{
  "image_size": 32,
  "beta1": 0.95,
  "merge_dims": true
}
Rows from block 4, named by matrix and row number. Rows with one number belong to one channel. Each number is 128 + 32 x the weight over the matrix's rms, rounded and kept within 0 to 255. All counts start at 0. Numbers have three digits each.
# convs0: first 3x3 conv (model.blocks.4.convs.0.weight, 256x256x3x3), inputs 8-15, a 3x3 kernel for each
# convs1: second 3x3 conv (model.blocks.4.convs.1.weight, 256x256x3x3, transposed), outputs 8-15, a 3x3 kernel for each
convs0.162:110114116134092097103099123100165136141124070147110101129120124162173119168119222081129148146110153172114074109149083147135221111091119082149150140112114159125131132067161140156141091123121142076139123120172170129127
convs1.162:151134101124113097097146067137082136150093157118139166117102136159161103107130075167078132105153097119205219162125110082129104162130152138163078110117111094073122109138083148159110130155135114113065105068147140136090
convs0.163:059101117114089080123117105135092159119087066132105149141095131139130162141158164149051118139195116107125105140156137168129093100149168129105098141131193098151163100164134136155161090171082069224062113156093135131124
convs1.163:130100154154069079118176135146090161149186126131119196091092146118125139237156124088039087093075140096128129108129140131096100124112121112109127055147146085112180076101126151137091106145169149111118156115127116133172
convs0.164:128170146143185188100173171121107109196170118151176111125092108093082121163084109094161173116078131133130137112137085118146142166092150170115128132105135128125123173157151123136197156201131137184137103099131125186124
convs1.164:118136139140119117045081135144164195111142110141139134189129089109148103208162143138144118160170108113118117131144126091091203127125095096131086108138127172058127097123136099116135089143116122084118105154097088175172
convs0.165:132111100142124164107197186190121168111125157178161134157099099135077068137163137076115165112100116126139117125110129097089180166154124110132091105134148110156172143176103145122150123149184099156072058063141102123152
convs1.165:122153108118085110147090089138111157119098141155169135135131121106130147157128126077096112051127123135093117139103134139119119064095167078136117138165137077094113140119100193131140056124118141114109145117165143087218
convs0.166:130114113129093102127129150169061101111133166158205142143215124092151158158070098153134115136145135156108109113084066112146118155141126099147128107146146177115066091165083111147129108080120120115126112102064054130121
convs1.166:158103124090182135149127150189179108150119214134143102144148144113096178110084140071156084150101053082129143169139121062110121162175103154186206156136183101137080163087147086130040133144093168122186174150145132105137
convs0.167:072177102172130153175153091108077148090142120083140131093134119105130073101120159029149124107108143116107137090130153132126113107165103148135102091135133089173105103191114147111160166174131124162108140177152101106110
convs1.167:169130162091141121135142086098174151156080124119145085114151096136124130136094117162146154154046069087117141108134080092155154140112116146066149141111115139156131157115095088091096150134148137138078131132069128109115
convs0.168:086156083112186068172107121117087139198077106081130123126099093054144113132117068158085140118181132080164130109127084111150118135130156128107101086124142073103166126124135128138156158125171080134150097139119115135111
convs1.168:083169054080093190087087186138156098080101160089141116116077125124131179172148099096125164096120081098135143139094119124151121169160158116123114124162111071157086127142101113130162176152139144165108168109127175126053
convs0.169:108138169076110144176201073153165133089094133108128108171204120126092081102148091118093168109147129107162174122112125116148145118151096100068067117154141120161118106140126143129155124107140101084128091106178051111207
convs1.169:132100193143146086116083067074149088097147165157115119172107136081120091177137136124085116094099145074133120196084195114103126120130112150150076103079113059122121137156140098127089113082199115110123114123101149121117
convs0.170:125170152113162149083153135127116149104097164155140144119110135109135059121132134164147183183089102144115147037085110156176138129125101091113116097129088170125174160120060077113109118099085136118123124114126106088075
convs1.170:145086131157186185142062122128117103164142143057109134102059045156118150052099103094104112172148118100094167111123129147156176134177168133171121139124153137128132134122119106109134149093097145117148134131132150137049
convs0.171:119202135109089179076117117092127144181091204112138113112153173148149130093162103122080093113085096101105138116151136112119110156070135096152162091055103097149149152094189159169080086145106154132123111118148101140141
convs1.171:127109154090116105145122047144109115063146139160161132149104064125147141114136118142114117099135103104161102111180121145117141138143085118131151126140127134120132134108098131122106116147116109082148095123078082117123
convs0.172:120169129095096067109121131164148097141112144122106164140076100128130147102110147131129132073132154134142092120146153103117171134108115142141161114101137117169189177151133154135085150096094113092143125086107144148070
convs1.172:122108142134104140137100130152146130120132146126101171145163160115125151178175179160119133185122195089117142132170102122156161111129146126126190092074087089127014067114130121118132127123126153155098170177095144155120
convs0.173:184054129158100151139051155140131108131183084130157174111157127113137128109113087123118095135081098075100091118087123099120117076147073147173147114103130137131124108108158090150112112162148126174159106124143091118153
convs1.173:100126089111109114127162127144119159126114169145125102123088113125098117117052102117161184142130122144127144155106129111133072105127139151136120111120159120142138180182125156115131102126073157072184083138170146140196
convs0.174:157154122147066172129127071150096176160145141078140126117153124103137170106156161154145075107162139116114109080158107180143134082115139130159176120161124155205104116111136143106142119176138114113175084116116126125134
convs1.174:121096202148137128107206133082070157138089061100145125144085145085174072104108186208162097093139121142131170169077109130136138061165069139108151186112097135096117119141122118161113086142078161147117147125149112148198
convs0.175:113130111095120158156188167101154091115132104098122074136167126171114154155170150178125113115112149153142086193149089132094173114140096101125057138138159133129181140143112129126134112123107170115156152114089090152106
convs1.175:125166194159107112028158139063131131094157120171083105161143161134163147197140107128146119090099135081156093070103169138162122138119117211202135113173169125115127126155112125144164160139083082118235099107137137111114
convs0.176:089109109194112099098191090107136128165107120086129106108063071111084126102141156103095136122088130132149130178163125137118104090125109150096139153136131174145137192156186160062105086102114134129106134165090148121089
convs1.176:092085099065120112164137152065138116140106133138124169112140098125132136131107147151116158110129112126136133130103126108068163113147105140055111087120151136099140160191151193185089121113162108114200135138146095094112
convs0.177:119139138109126112153151197087096151150148186159147139136111102130109099093135108157097106080153093120118147107127048140150147174117088166192164164189132181141152115112141165068117128123147176207084141113151158120092
convs1.177:108189161230139106110102164134153115132071143145124145122055132146185157059082107088110220154068135140103138138082156144131099085150134138088119051114100102110131109098088144129092037126061172160079170084113200133123
convs0.178:215101127217188158143165185092084140111146100114059126122119123096097167095156170109094155133150138095169069139136137105108183165087166118117112069156151108161177122047091133150136149211133111120187111179148107138105
convs1.178:081112104153095160110068142105152136112096117143114161126128149076171098125166131148117173104123055123120073130095041137113147125107092207136173182150148108148097099154156141109139088183160132066138068062147126132105
convs0.179:121100120129106158086128146185133164099104123134146127129142076133144081155162171150116139183173120157107157108095123103126170152147150132174156096095131161134091145088144119143149062151160107168071168164133167159168
convs1.179:123138119093166122119168122219182108116160133131129072114112113125123139194091113117111145127170122110081170118130112136088069171144151120097087129121138135087088106187151160124140107068040109099088157146138154167139
convs0.180:085135099163146118157154139158103117133096067099076080093171110112146042125096102149143102105172119107142128157165133139148133124140079108099162143093121136142064049089204153051184148146110100143149106135137184138141
convs1.180:101110150185097200099110140068142094125107135105058130120171124122085127059098088153156163121111144106154125149126146120132047129161125117175064152138139089177158179132144119139093161204074169112188189140253175176214
convs0.181:132107150130136146118146102127169089121102119134116129141145176160166108129117126200144159127179141145120152154158153145174160182172168152128157129148102162177166104072129136124159160131154106131108127159115094180094
convs1.181:103148106111139120084095128111166071099048129151125135160136103121090084120129207074171070127076121146105153122061153127105056086066113123141178106183181102130166107108130096106152172146194081129166093124208145144201
convs0.182:189156169130126186135128099111137117155137148148146106112133121129090080124127112124148065152165109127127155139110132155106077109120087159195120106081153085142180104079146134102146114085172133158069090146145119098123
convs1.182:088121109160101132134182092090140186132104084120156116115093164169116113164143179114141141079157121111099126108138045065129125152135164192187164151181169140064063175155154118168127150124094127159071142096121130067122
convs0.183:127086172160148132122116012136116080094146182077114143174114148083152126163122138069079092161131108098135103166106131118134086145143098122114129094123185097128147147197140124130121109150130101103107103136123144070109
convs1.183:131100105094113122122133086107125192146197133068185105093115091173085126101160140087086135144136108160108109080114095157135136116100141126141154121119121093146121139129060118152096128057112122105094103117132126090125
convs0.184:121103065163180149131155172092101124108105082096122108120157094126110134121118136198148120129157078101140111128144140113144102100136106096148090144125103155144141176175115161128114082128070080135170104107161161148151
convs1.184:084142073127142114109139111099133126144160127114139190124113105146131105153164094124151165143117142126168160153157141143157124191099136098087056154082085168127160131134139070129114129101102107117137132105134085158153
convs0.185:103110139143172120122103170135171130137134137100164102155135166137098159103099145056083076079119159137084172124073112130150168110162173110117152126092107178186088146104084115134088098123096117088156141101134130170107
convs1.185:088104172136126115079130118134123137146056130156117140147080134043173103147126109171101109116132126096104124146162100176142130143171115138223164093140146080078126147106121164126022126151146045076226119110139166114107
convs0.186:129131130153085160080194170088148088152153138190132164103150078129120121139116094149139172125139167159160208165113070113129106168112142146133105102055101103123117159183058125129140080100130122115091093094130093110107
convs1.186:113126140086186107098118131177096178092156093151089093142133109075149113140136170136129130107141114137091148103155153142169141097147192159174156094083117080107078141081076093103145149027094152144145124127138085121159
convs0.187:122111137138140157119061122115110067074117097177095103118173113150134180164152153149122101116154116134174124144124146075092132134127191112090141139122194113141136101122118137106156120177140145146157183165148177130144
convs1.187:169163139164089109115130152177180148116103132071122140118139172085151146110088130116090080065088121127166157104161109088130150146104162127071081160170071143144106086085102100105112165140134151144149113135150139166138
convs0.188:138150161127158159069124140124072101134173113167107158101130112098130164133119160107079158126103185128095107089169173152134143110115177117129175104068084113162148140143119119142084142107056127085129139057100171096106
convs1.188:128120093123149130112079151054123106089073152066143134120117132149106173107154146164200108171152117166220108130110154105197150068187142054134129146162120123099139175126071109143120066125078118073068159106068117129077
convs0.189:138153178132116159150144093113131048128186121116168121149131144145151087131151089120190119123179089139188107122112124148128147107159115071111121120145121134105158053080180162126173212127138111189205088195143061142143
convs1.189:178105070118171188177145101148169153092119107163062110091126131099081162107076176139173145160062130172119123156152151080137198124180154137139059136101118072113094175137125139178115150147105078057125113068103054130112
convs0.190:128111114067089095149123115116091125078120103187070118060141113108107099116160125122171160148068158119141138124104160172107110115162115166163163106164141090086111154189068168085098162154077105090073105134119139165047
convs1.190:092175142181104125113100107081144094143097096101133101146111155130083095141085113167123108112212098162038153113099149160169137108146110147148162183150120116120161154112103124131107065121104124080113118100139058097246
convs0.191:145125124140162108092109074122146079097152120166084124097120128167148165161102178159129089168124129147116144137120126142112123102106093134211091120142144159095154057062091166169091169148116130112141116113103086187088
convs1.191:166099135138163183142180144046075131084121151156151110074116106126206096162049138119094093117160080075124090066111106098107152166101111122162099137130080099130102116113097102117134202180151125077107129060126132099104
convs0.192:146058140101124137116108087137137145106086174151073126108095142106153121123109082151065111085148126093171116089123075157125156153099122103148132047120083071078074154133087191090152129047176122095071122135123123138175
convs1.192:119097131137076092101103093091069104138103115170145186130118150148155115115159127144148135153093176124100073150133144146139138122163148144136107144112087136116105099196150138130168156135120094098148158105125115122097
convs0.193:151098035151112094173133165124117124136119117107127139088159116116107158147137194150137117134142109048116107141107104078136112121125130095089080102127173107080118111085142155165134102163112106116124150130132115105199
convs1.193:073116109119095072078130088083113180117121168137131086166093151137149133134062138138119098147151160102149118102151155128064108137150055098144129073143089139065083084129116096099085174194138137183093146170146129097115
convs0.194:107092202104137124117094090124072107139183104087086160148087168139097095100114111150141132128115203137073136095110117103050065151115148108086155094127204117163146131085197144122093068165145113184162091103100153136171
convs1.194:160149168155102118171074166090197085184088127128115113143178117098108101094124094124167150087148059111153109119114104133175093174044133160159146110060114130134187086122096164130127116114136119173089142149194169084216
convs0.195:134179142140149120115149146102091101172109079152121149120196153131175164164164169144186122131079151149151085162165190132100087131135122144088106125075113097179131062149061133104136125120138149094116100155096158141131
convs1.195:134198102189100117059125151108132112130112112183132115138140141126141125139142179126130179153144095162056130103106089143142108144106171118114130103167180065141054122099167140149181113092092142122116175095135164125139
convs0.196:156131197137151166148126124123115080149150177116163107111205182179158165054091090094108071134135132143147092097152033085121118150123118109097106150153115090128162123106146182133160136172086111113112154149104117181136
convs1.196:125123159131100099123124106155111166144111125128112077136106120139159222160156146075092086132121118095088102208169108138179082137115132121137122089089150146160095130087129107157096101121110196120163126115087163104108
convs0.197:157144133147142127115095118133138165216178157127145137245191131138142163175148119102126039096134105098134128143153090105067105102124117111086122136127103133147139086106131132150206128100148092158142088094122067106150
convs1.197:107075093102082087150142143162075089170186121177185205110158138172137125178078203129161108060088115086104156138142179127164149152170184058122103123090142154193153104144138123136173117107119133098136149087131159109080
convs0.198:134088116096148068099076148114106111142143147159162188111151116136163165142128087144173136168132119166121145133106164167151141122130141142185166119091101107148166144168162141127151186113123151143093146121097127089106
convs1.198:053096128134112097145102092140201195144088113103170176103178117091129118180135125146124204116156081121139136154196108136142144146133128179076098192120137150123115077134072135194118110109135112145079132185125099124178
convs0.199:117113127150131120091098147113107127119094146133143124093085158119088079171150168076163178121118124151079078113135149143172146106063137172112130107136128109134148077115090123129164148167146122121105069101093091141080
convs1.199:119116148140168131069079120090085127180157145126159114123172130092137079134122131124126138101121139108161118116186111155128179138109108092088124102147151165173103144137080132110096140125120072121139153134088151127071
convs0.200:125083179200151147059079077123126111165149089109115139170133099131064070122068080182139166141151116122140107126152154131122133141154152165196153110138148158101147168094120147187121110133137114166156149116085106081131
convs1.200:150147105126180125152085113132181125109202094123155151086126123077124166151123163140144136172131144126125100181147168151185144149121132166112179063145189086094136098078121127103194116164134118057146116057152125082135
convs0.201:141138175101123116113114151149151134119157104119132139089121081182116140168124113166164119126153143177095130103145148080104150192090189132111079112090116162089068150105151152128165135126087132153107112117165151107120
convs1.201:143117189132133127081177120186076174091096120111152154195135099092157107128123154111085114102140193124106162093146171132136146149132137080164117128132166116117134072164128122107078123072124098130131141185137135203111
convs0.202:116025203071118137111108097089040020212184193179157170133098110080116130069089081108138153125158119138143107086131089133127128067086129168084115113183116120121106115138117221164149154149209106136140164142080154145165
convs1.202:068170145123102117158138110099169099165129126184119162154142193091126102174125157183151119158202136125116162122163161093146174165126128152136108096110156088137145168098157119099048162129118115143111150101118105102126
convs0.203:156137147093163198172207193136141124162099095179161109091098124142146103118099072103139147111078155133082092141147091153140153153182165112095108101096114089120089140075118116130137116095131118133132122127121108108132
convs1.203:123128105090069176142186151091082150080097143125164112171164130165118130137144111135111129151131123069095145114151186093119085134179144153147129154158120150124110145119138078134106145146095116227131102162137118161115
convs0.204:159149139101130109109145141091190167088122139153149059078103113100076134118126108191192157133120112079091161102140150093154092179119160104163193107118106145130098135132082115129110104090112143104041091085071145116107
convs1.204:171143107098099104154169144203180126147121139109117146123152115135132140119132131110166167179112186116114069115130109132170058120070164162125110159132115114096160097202084147197126119159138174174067098059152146100056
convs0.205:067081146112103133108105108148144183121165072085209180098129148117149104116175145176126074152133132085120122148170193162138104092097132117094107146159106109109113085127104119140159133082077149119133126116091104133134
convs1.205:146100158115080101168151142100135111129178122063129099100138170186097121076096099097108101151128141124130068160158137112111180176132087115085115092095158081160150086139075088080095077122085157156143150130074165140165
convs0.206:190133103143168124179167151118125145127141169070086111098130167078137153130105098126102113128125130088141083083065137153117132126146110120142176137132121113123139097120099058186123080140114106104048069099111083126133
convs1.206:094107102057107152098112117109133123093122122113152149101120130137089163132104153137109078200092150120148166146181108180070154175177199166151144153167140132135104154137089132115150148163138138170096142168066143139095
convs0.207:110149079099125105155148164147177086117109083174177207102097115130105118123154115142113141169135133180137147100073118114119103150106112160146109132132142161167153087126097143132160126134159192126122153142123112148142
convs1.207:137145076099135099145138125074143149160149162100145074117116073112102103138095128134138202139145166179194170141128133170096089120135124098119136116120110104146125107088066108095061096104113140189122104131150140133085
convs0.208:121084183113174126053114077153153178124123092121159098164102104105153101148154150126157118182210160119165124159120074112140133124134152112147147136113106083103087117181144135127134156144140183092093149149161083115154
convs1.208:146089114152082104144130144147148136139137179100155140162124134245133181158127090157133099159174150161173132146117130159085150179132108164122165054120116107129144149139122164134116142168173155136096128047079181136105
convs0.209:174159163114158076154121131122072103098131131112123169098145151104128107094091135094165123105118132062148081081123161129108115098089125087096142099092112142170058104149168118100119110145131148129104099078051127123089
convs1.209:144126114120103056156137085091082118123119080137149161091152168104117090127104078085089139064118116138112119090179142096076172166071107129128088150161105188132120123118108126112183075152134154094113164129136140143158
convs0.210:141086113121095157145169144160106108085093065119144167073100143136091084173092120161123128095121169132112147071146099167160124135140145107156139108088124205176133136160148134179102110159160158140133189153083141186078
convs1.210:108097115116175156137128120155117150196155134097131147143124142117111086155122121128123106169123143084179110157146155152119183075079091167127071131070136066135100149170137163120117132130099163106105181132052125147090
convs0.211:159098157104061111086197131141074125109105148109066119127151088123223107112095142091155109119102117122141167090108107132145127133060109138116114138195146170110158134076099125116077176144164121146145178045172125074129
convs1.211:141170133151128165105139088185149151178094152114160086073101108126161106117162082140077131118228142141122129135110083055143088166137130127119110133154114154177090098128093157140126099119131126163095080197092118176128
convs0.212:154123165156136122102090078082126096035108126215105108179147137185137071121114127160131128156082132110116179112104130092168158095147159123151098129160108126101132124136093093203148135145110124114145125100105165101109
convs1.212:146141122160167108079082150090155122096102121153117100079084166129180131165114152050126107134141137153133096101141139160138182106191117150118114157144127191195224103152117101184131128100185150115079180112087116116120
convs0.213:110130170131131073102123111113101130128102152139192152117143097079097086099114119113131147140133070129096058080072113116092107102132133062133148122192162109147165121157096159114217095138174156131106128120104097085154
convs1.213:174116181122096156209155149103175151145143089073158158101085141161085128144177124150111070112129181133135085135153100102106149167152155097121147088118171068152109070135124095111172120119182166122118179097090078132142
convs0.214:104064116145119116144078136138182144199062183140107092149194189168175165164167101147173107093113094162098057114093112077155168176131140126134113108125125148116178105146141108168169134129083133088085089064120050211154
convs1.214:107089116107107099117090084130136168135157078126066090174152152129145202132092103143098118090136104106176147124042112126061139126112136173109103164111181139185112136085140071106168210111107072150184098134148103124175
convs0.215:174203095092106161194133132115162154152090138088173153165115193134060179080167145124137147119138044130107152133144137134124048094105079134161151144121140116133164134112094111148090172120157036149143097068111078108145
convs1.215:110102145111124101130152084143114202101204162084065129142183115093106112077108128132119141098151117159094074098186133170088136193127078096133091181126166156163109205151155112163106088168140105132141122158096091133136
convs0.216:140111111136147054198124154136123152144143215117095085135118056112130182126119140176152122158066077082106081115103118095094140104131142119109117193126093111165174126159140165150082130143155126165152118152127086137144
convs1.216:111156075146135109114156175105079123115089115107126118095191140136149095093114165154129152167130129143102097171149105069109141067118099163211172155140088148078149103138086113131117115124160131123100086113167057151171
convs0.217:176076094079148212094193110136097093089141139187124164126175109125118098170157141195159153155158075111139097071139134152134200102112153114140226128125077174128192155124098103148134168173055146154168100156194135125169
convs1.217:153165102101103124096115069133098097099131145112082162081123105122122165132136053131123094129137077086165115105160130122142122154074155130155145126117107071131134149088160139127144138163092170129123172102076144152134
convs0.218:083166122141114038149119213133133118170171113104111110141174181108089058115142171122136130123114162133088094109124125144119135162156119142148161135129071114102101121115102131116121205144191131134117064140161142148218
convs1.218:170191099122154156119103110155154181090091115145096073120209182155126061129153186100183144106139165105175092076160113128153096075153196107136069140129110088128139113142093101132003093130160132199098093182126093178128
convs0.219:101112179087104123111075118049086129091126198105118061151092122144114122141103136106073100136143154113136122139112169098193147143109149136092113114166140142164156085139176148133136136113075143128107143103100115072127
convs1.219:181085132042136086134102144196122161123153118141119129110110077073168075106089153094140070154114166121140127119153114088089137095075126114151138139162075115117058156156158117077110127111097129161112107126116158088140
convs0.220:123160174149080141135148148057172144090205141122140134173175165109122175186188173132162109144152117118152127130126103098167080154064140071066158101123079085103104161180108159138077145135145064114169150148121172093089
convs1.220:161141138082143118111095071123092127153090133110143148140124142078118112202132075089124068157116136076157188103106158127093137115179087135125084106107100142126114156150129143181155104115148160141108115167122145166164
convs0.221:146115072133148157187132182107134129143132169098142133111113098108097098105114109125173135145118101140106128132113100162132142147130151210163201141166152173122152169091133161196089164151093075118141113132117096127127
convs1.221:095148117091106150079067051118132153090111037088115127149127123084136114149123167126121115099120078194120146148120147125133142145109116142183148131122178109077081143101133111128103101158132194157095176155102120104149
convs0.222:207114148146115113116137135080113167115148083186200189156117170101096115167121140173157167126138127136118139159178129178115140106128068097189149106131099164125110110136146141118136135144090177159151137162115175128081
convs1.222:140180164081146136155120084114156158170184104069121181119150138124118095163108074095135074134145145106137153141117074117132114050083137156153153125128112121147135057151115091126044117109132186072139121113144115070134
convs0.223:106103154118137113082122068167133072173043146150115116114123100127072149180098113138114092158140089138123141159100160131099168134126130149055145126103097097099106136150094103068121115159112108114139139110131064131098
convs1.223:100117159138132074094148148133147114134155074099183094110070129094144138173067108109119157145124118127086102148061109089130179099148104140122118068128109104073108119086064125157192128094127203128077158132105141170102
convs0.224:180161145077122101177178157155130110091096129129139162136103118154173200108120132142189104124093144138071126086079113134120134109110121088059115189170233055064085102155115086132080127087168086154164164148106103137085
convs1.224:221159206128133172119115158113082111130138095154118161126146150166125134181154137126165085173163161125133136086115125099108118117168188179135178132121066139174161193096165137164143146163113122119104154107101115160146
convs0.225:140069123169165097104142173138135100146092167126170148099178181168119138097066149139137106083104141130130104131082054104212123083097151141071111136127160109150103153142142130112177112183168170173106133138106159171204
convs1.225:115095125168119164095105103166131137139158183168071113104131134134144130130088161111107130135130092102160176090117082197101141100128103146133149090099131148192182148180132114178171127071118084188158160102153181151161
convs0.226:128082123122121202081062116128130119191146121157119118115082100149149129147094136130154090141159116100110086103107125109152112159096135077118193143107091102090072162194112134140078114120154170112130090092132169163131
convs1.226:136142079118122103200136147107132099144137134130109124114135123153138129094120131154080143144090069110105110098112115080107128083135107093074110139129047169142155107128135096194082142107099116130058119180103123122051
convs0.227:117150089082093128123093157137140188171136126090173145129110115058103100080077118142188162158170116130066117130120150066103129138117094123083092045117175144096092125174151167186130163139174128141090191158149101143118
convs1.227:120085033138153101141199150133124133160186145110118109119152145147145091135122150101153148120129143232157117100117176122218117088063086166135129127108141120126110116096178098099144060123151141140104169121099095089121
convs0.228:120091118125164213195173153150142150180088051113185128121086141113132172125110128195100097140117117163170136133071137112185148120159112137095162172158160126108134064131136102152146118061135148092112126107141124108140
convs1.228:115176142155083039102147084102117178139187101112065131144152077132138170112076088154173039146127122139172164138148147094130107110166112117123085064136102158146125138139121076094083148122177137133169125084139072130097
convs0.229:100129086137159145095078090086131167189159197101141158120131154169163149127167096169155071112124088146138153141176157126084157117104138119139132110095114125098138122109130111166136108115139119157100158103126086135121
convs1.229:108181091123075114182166121099118096124175086156149110111165140254212135113196179131164132132158166105117148115174146146121131098129152082125125136136111115104089177125154092073061108103171174169131132159137150100172
convs0.230:116158086135126160203094114153081062154118117129133126121121073132171157156139114126125156173137159150107139091121120142153109134146129137101095207146091121091120104139107104109131094096149149214135100151113176134139
convs1.230:105127059102140141086106125154142143187076108127135119093130115145126093105128085118115187152135116104109124133085119134130132098124068143222142211139099116134110133118132131132135090160149144104139155055098153147107
convs0.231:104093139120137164133121102087142164190076043126108181121107100120134126138062113175141145121134146138156162125136105109176116143166128091086080106091122093093102109114115121124109138150118127124148109123068113118079
convs1.231:130104134095090101117136112134119164144144163143111127106098158108140144123141145121163168147173160151182137126108164147135121099136155113196094147193114091132146131134135136161119106165103126108148149141143188106105
convs0.232:136175133128110142151076103080122097106094195113130151132149101095171160130053118125132127143180109083097107133142133106157158133118087085132170117117121130159171184100086137109183113133178092074072125094077122089093
convs1.232:138140119120107101148112104111090199083173185175100217142147142088105104089176101188231154175127152134131120125131154146061122082144115130124100105122132104132226116170128113105092060110086185155131089157165149109162
convs0.233:100126133154123100068129119106141136078137066154083120106150153137162096120113145126114070182089099153107083209149225064155121156087216121145115103122101120098113110128102126078191054178129114155162075110150116185118
convs1.233:096117117098160106152131161135115131110144119168094083164175125093132096120128168125119100161199089103113193137140121185161213162119177114142137185128108153120124164179159117174140148102093136074155182084167118059199
convs0.234:130108141131064044126151146137121100142092143107136155151165119147117162123133133079110120086127125101163039114152101129152118121201138135092149094134105152136127101145111094110115139097113175086143186054109175123120
convs1.234:131179122131078100138133056119045122136137143140106154136128135104118115108102115165105136164144157145087137111080168137123124079119103160110107089108123077085092104148130135065142149121152100154091164117110093171076
convs0.235:125164069097138137161114133159136149183142054060092055152086115128136083123135124135171100124175168140144148092148121117173065154077110080108111100134113116172136118072177134180118135214127139103188117130196186138074
convs1.235:088097127184070103135153221169063174154160145163063133114140133117144134113113055101116169136187205124187087158132103150137135124097173140102154147122092137121121106128091123117137133122166134121133189071175155112196
convs0.236:109107154145112088096150137122152128118113108154151104119100137098158125087125125146149043136122090131136107166034171124122140182163149118153140132083121088076117168172099138120178142124087094109110088073073105085166
convs1.236:126083083125134106115074122172178156138182148142138129122085140121158130113134126141114155108128127156131185126204113121161136164125163169192115122097122112121104132109085125134170147109091114144150157118081178093121
convs0.237:163129155099130145148119124103146109072116123120168113094113111128091095099155075108096161130163162106132119163165154160124117118129127117137179134190107108105116101108177154084137131115110104127167110054125114082076
convs1.237:140185175150170138148107153167123141117160149171130098129148168125107110151149133118087105152125102099104142203139131111122097197131127107084103129154164106146191190156130148117064111094124148124142171149133062084106
convs0.238:186139158152141171081159207052133161114156109133136094102140147095090129132105121153192186125139109152156089168176100159134149093082085103148124080100130146151079132146166114134127126158125139145119123131038146140131
convs1.238:119113092159140070172188148114108126145117136072159111103136159132109144139100095137075053160071147151183134134145122125154135208126212128147078090099103120130077100141168158115119146125087130106146159066119129144133
convs0.239:086106119063090063099107080107118135134110113145182097143154105123151183153112078074090084143139113146133111103125128139147131100088111077101114155150109123112116047111102122133137171110093098116147137112116175123164
convs1.239:114081107095142100124085106171116127103168103085111073144090082182086122125174107119150096166115170073130105161178119094094082124166104111142185129080103181135128117136061140106128084121134088132139112107123154135085
convs0.240:140166098089130147090133113114154114142118189068163123079146087145140147130145116156163163117169140103114171130105099124153118102196166128084151136138114111121134122047144085089141111148095142104120140154066114124083
convs1.240:127105089156156206178088111090126106102217106137117224124178124149150173117091094138140094123082127121111120135083113160088159094120149136096090158173019104115158136190098116102150179179131057144114113076147148140104
convs0.241:144154118123091089168118111124121165162152137098194112137143131078130110133103126095113133129148135106084158176197198126129139081108091139140142109108114129148117109119098175146096134129172167153145092149092085163162
convs1.241:141081128141137187129149124055094178141199119125181132073082128190131128102153155133115039074047044129075181108197140211117132087143135133097164009142144154116091144073147090115149099159111162171183173156126134065146
convs0.242:132178098095154118119164170113150165118112123158125090095128094143151136127181201141113154129140125150132156160129150139176165131117140224185143101107101154144130139090168111116093174124126153162080117117122126146103
convs1.242:137105020125159158107101161074115158107120183139120121175169107147096102090115132154073125107094117144195118138117128157157177121128134123119151107108143140088152134095081067120117062125190194135117083087091141127154
convs0.243:155124126187184161113091070104111127170149143096109114112074107143139125124108130130108173121138137162121123138132125174102159138152129131122115127162168175176185106142114093109106139130140185128129140134144146096134
convs1.243:083054033101088050156104072171140099136146065114142148124121126125133157137114151136162133172170150089067133102152129150115111168110128121096111091143115047140144138124112163126120112105118172079128146158100131079100
convs0.244:076141127096092188126105135114062137114125141121127177147159155082115148160123111067161179112163131137083133151129153063123110124149139105109116113136148130126152057138052096167131149097127149073121152126136146149113
convs1.244:162132105108153141112131047094114160135135155093124130146110073120104203089134149133161111120099074116121105152135154109117127115096074071119154153134076077056131133089124114085111124155065130054130143087129132119078
convs0.245:152135155169159172144096108102147114109099115156121104139146116084125096120135140159126077114101148133119093132161136083158165145094122119160109108121088170157178126190116078161154102102107152111112096107087114085105
convs1.245:145136100137126173186175121109180118110084080109113123116182132084059145124167112122167130110140140129160086098165064079126097195188094119161081176116147123089103118117119164109080161067148174145126168084073131079130
convs0.246:132154137155075100144090175129109122139167046147118093111089110094142189148122133148131082132117150127163091160100052081092161106079112144070131088139110109093112138067134138121176086172129167156162156114139166121109
convs1.246:136138164128098042131079110143160070135129109134161129127156100168100101117131164159086160116094184161110114124132104095072146150026149096119102158146134106104166147136146104097094122138097151140150134139071170124124
convs0.247:202240107108094133133155143115131118136145177138178164110130128099151113117111141138134154181139152160086165168169154133139179142109184135100170138141106058152121127130059149111076142109140097137121098100100139156091
convs1.247:123092132146175184176095154107152105128185147113096136167124137117180135072193107173112124124187122155171149115123115133129141176114127146117132090135151102171137105134102103154073124142117136076103154159147127129124
convs0.248:100132092061142120124118145107081154180101125102139141107135070161166153155056107138086091069123084155117151176113121136130155171155173180157134160109139144103067175165112080132099081081127189134130125114161099117170
convs1.248:087145107080150161095043093128127104113171150106165139142146132133110136138184135125146125116141034068145164057163141106132119118169088134134071163128104149122110124156119105116201134160131105119106155139108113190123
convs0.249:136108102163098116142101157129089172063140125127122124137142123133159135118140131120133135142157181081136192135117095103107120142152094099098124098102152151121108119152153158109144159133082145208144162166140070135105
convs1.249:148126109178119132082137116098093116124156154084099137107145118150076162099159053107128204109156199097136103121112088148149128150124095138101069110150169129173123101174175128104119156147124101110164143123134075111106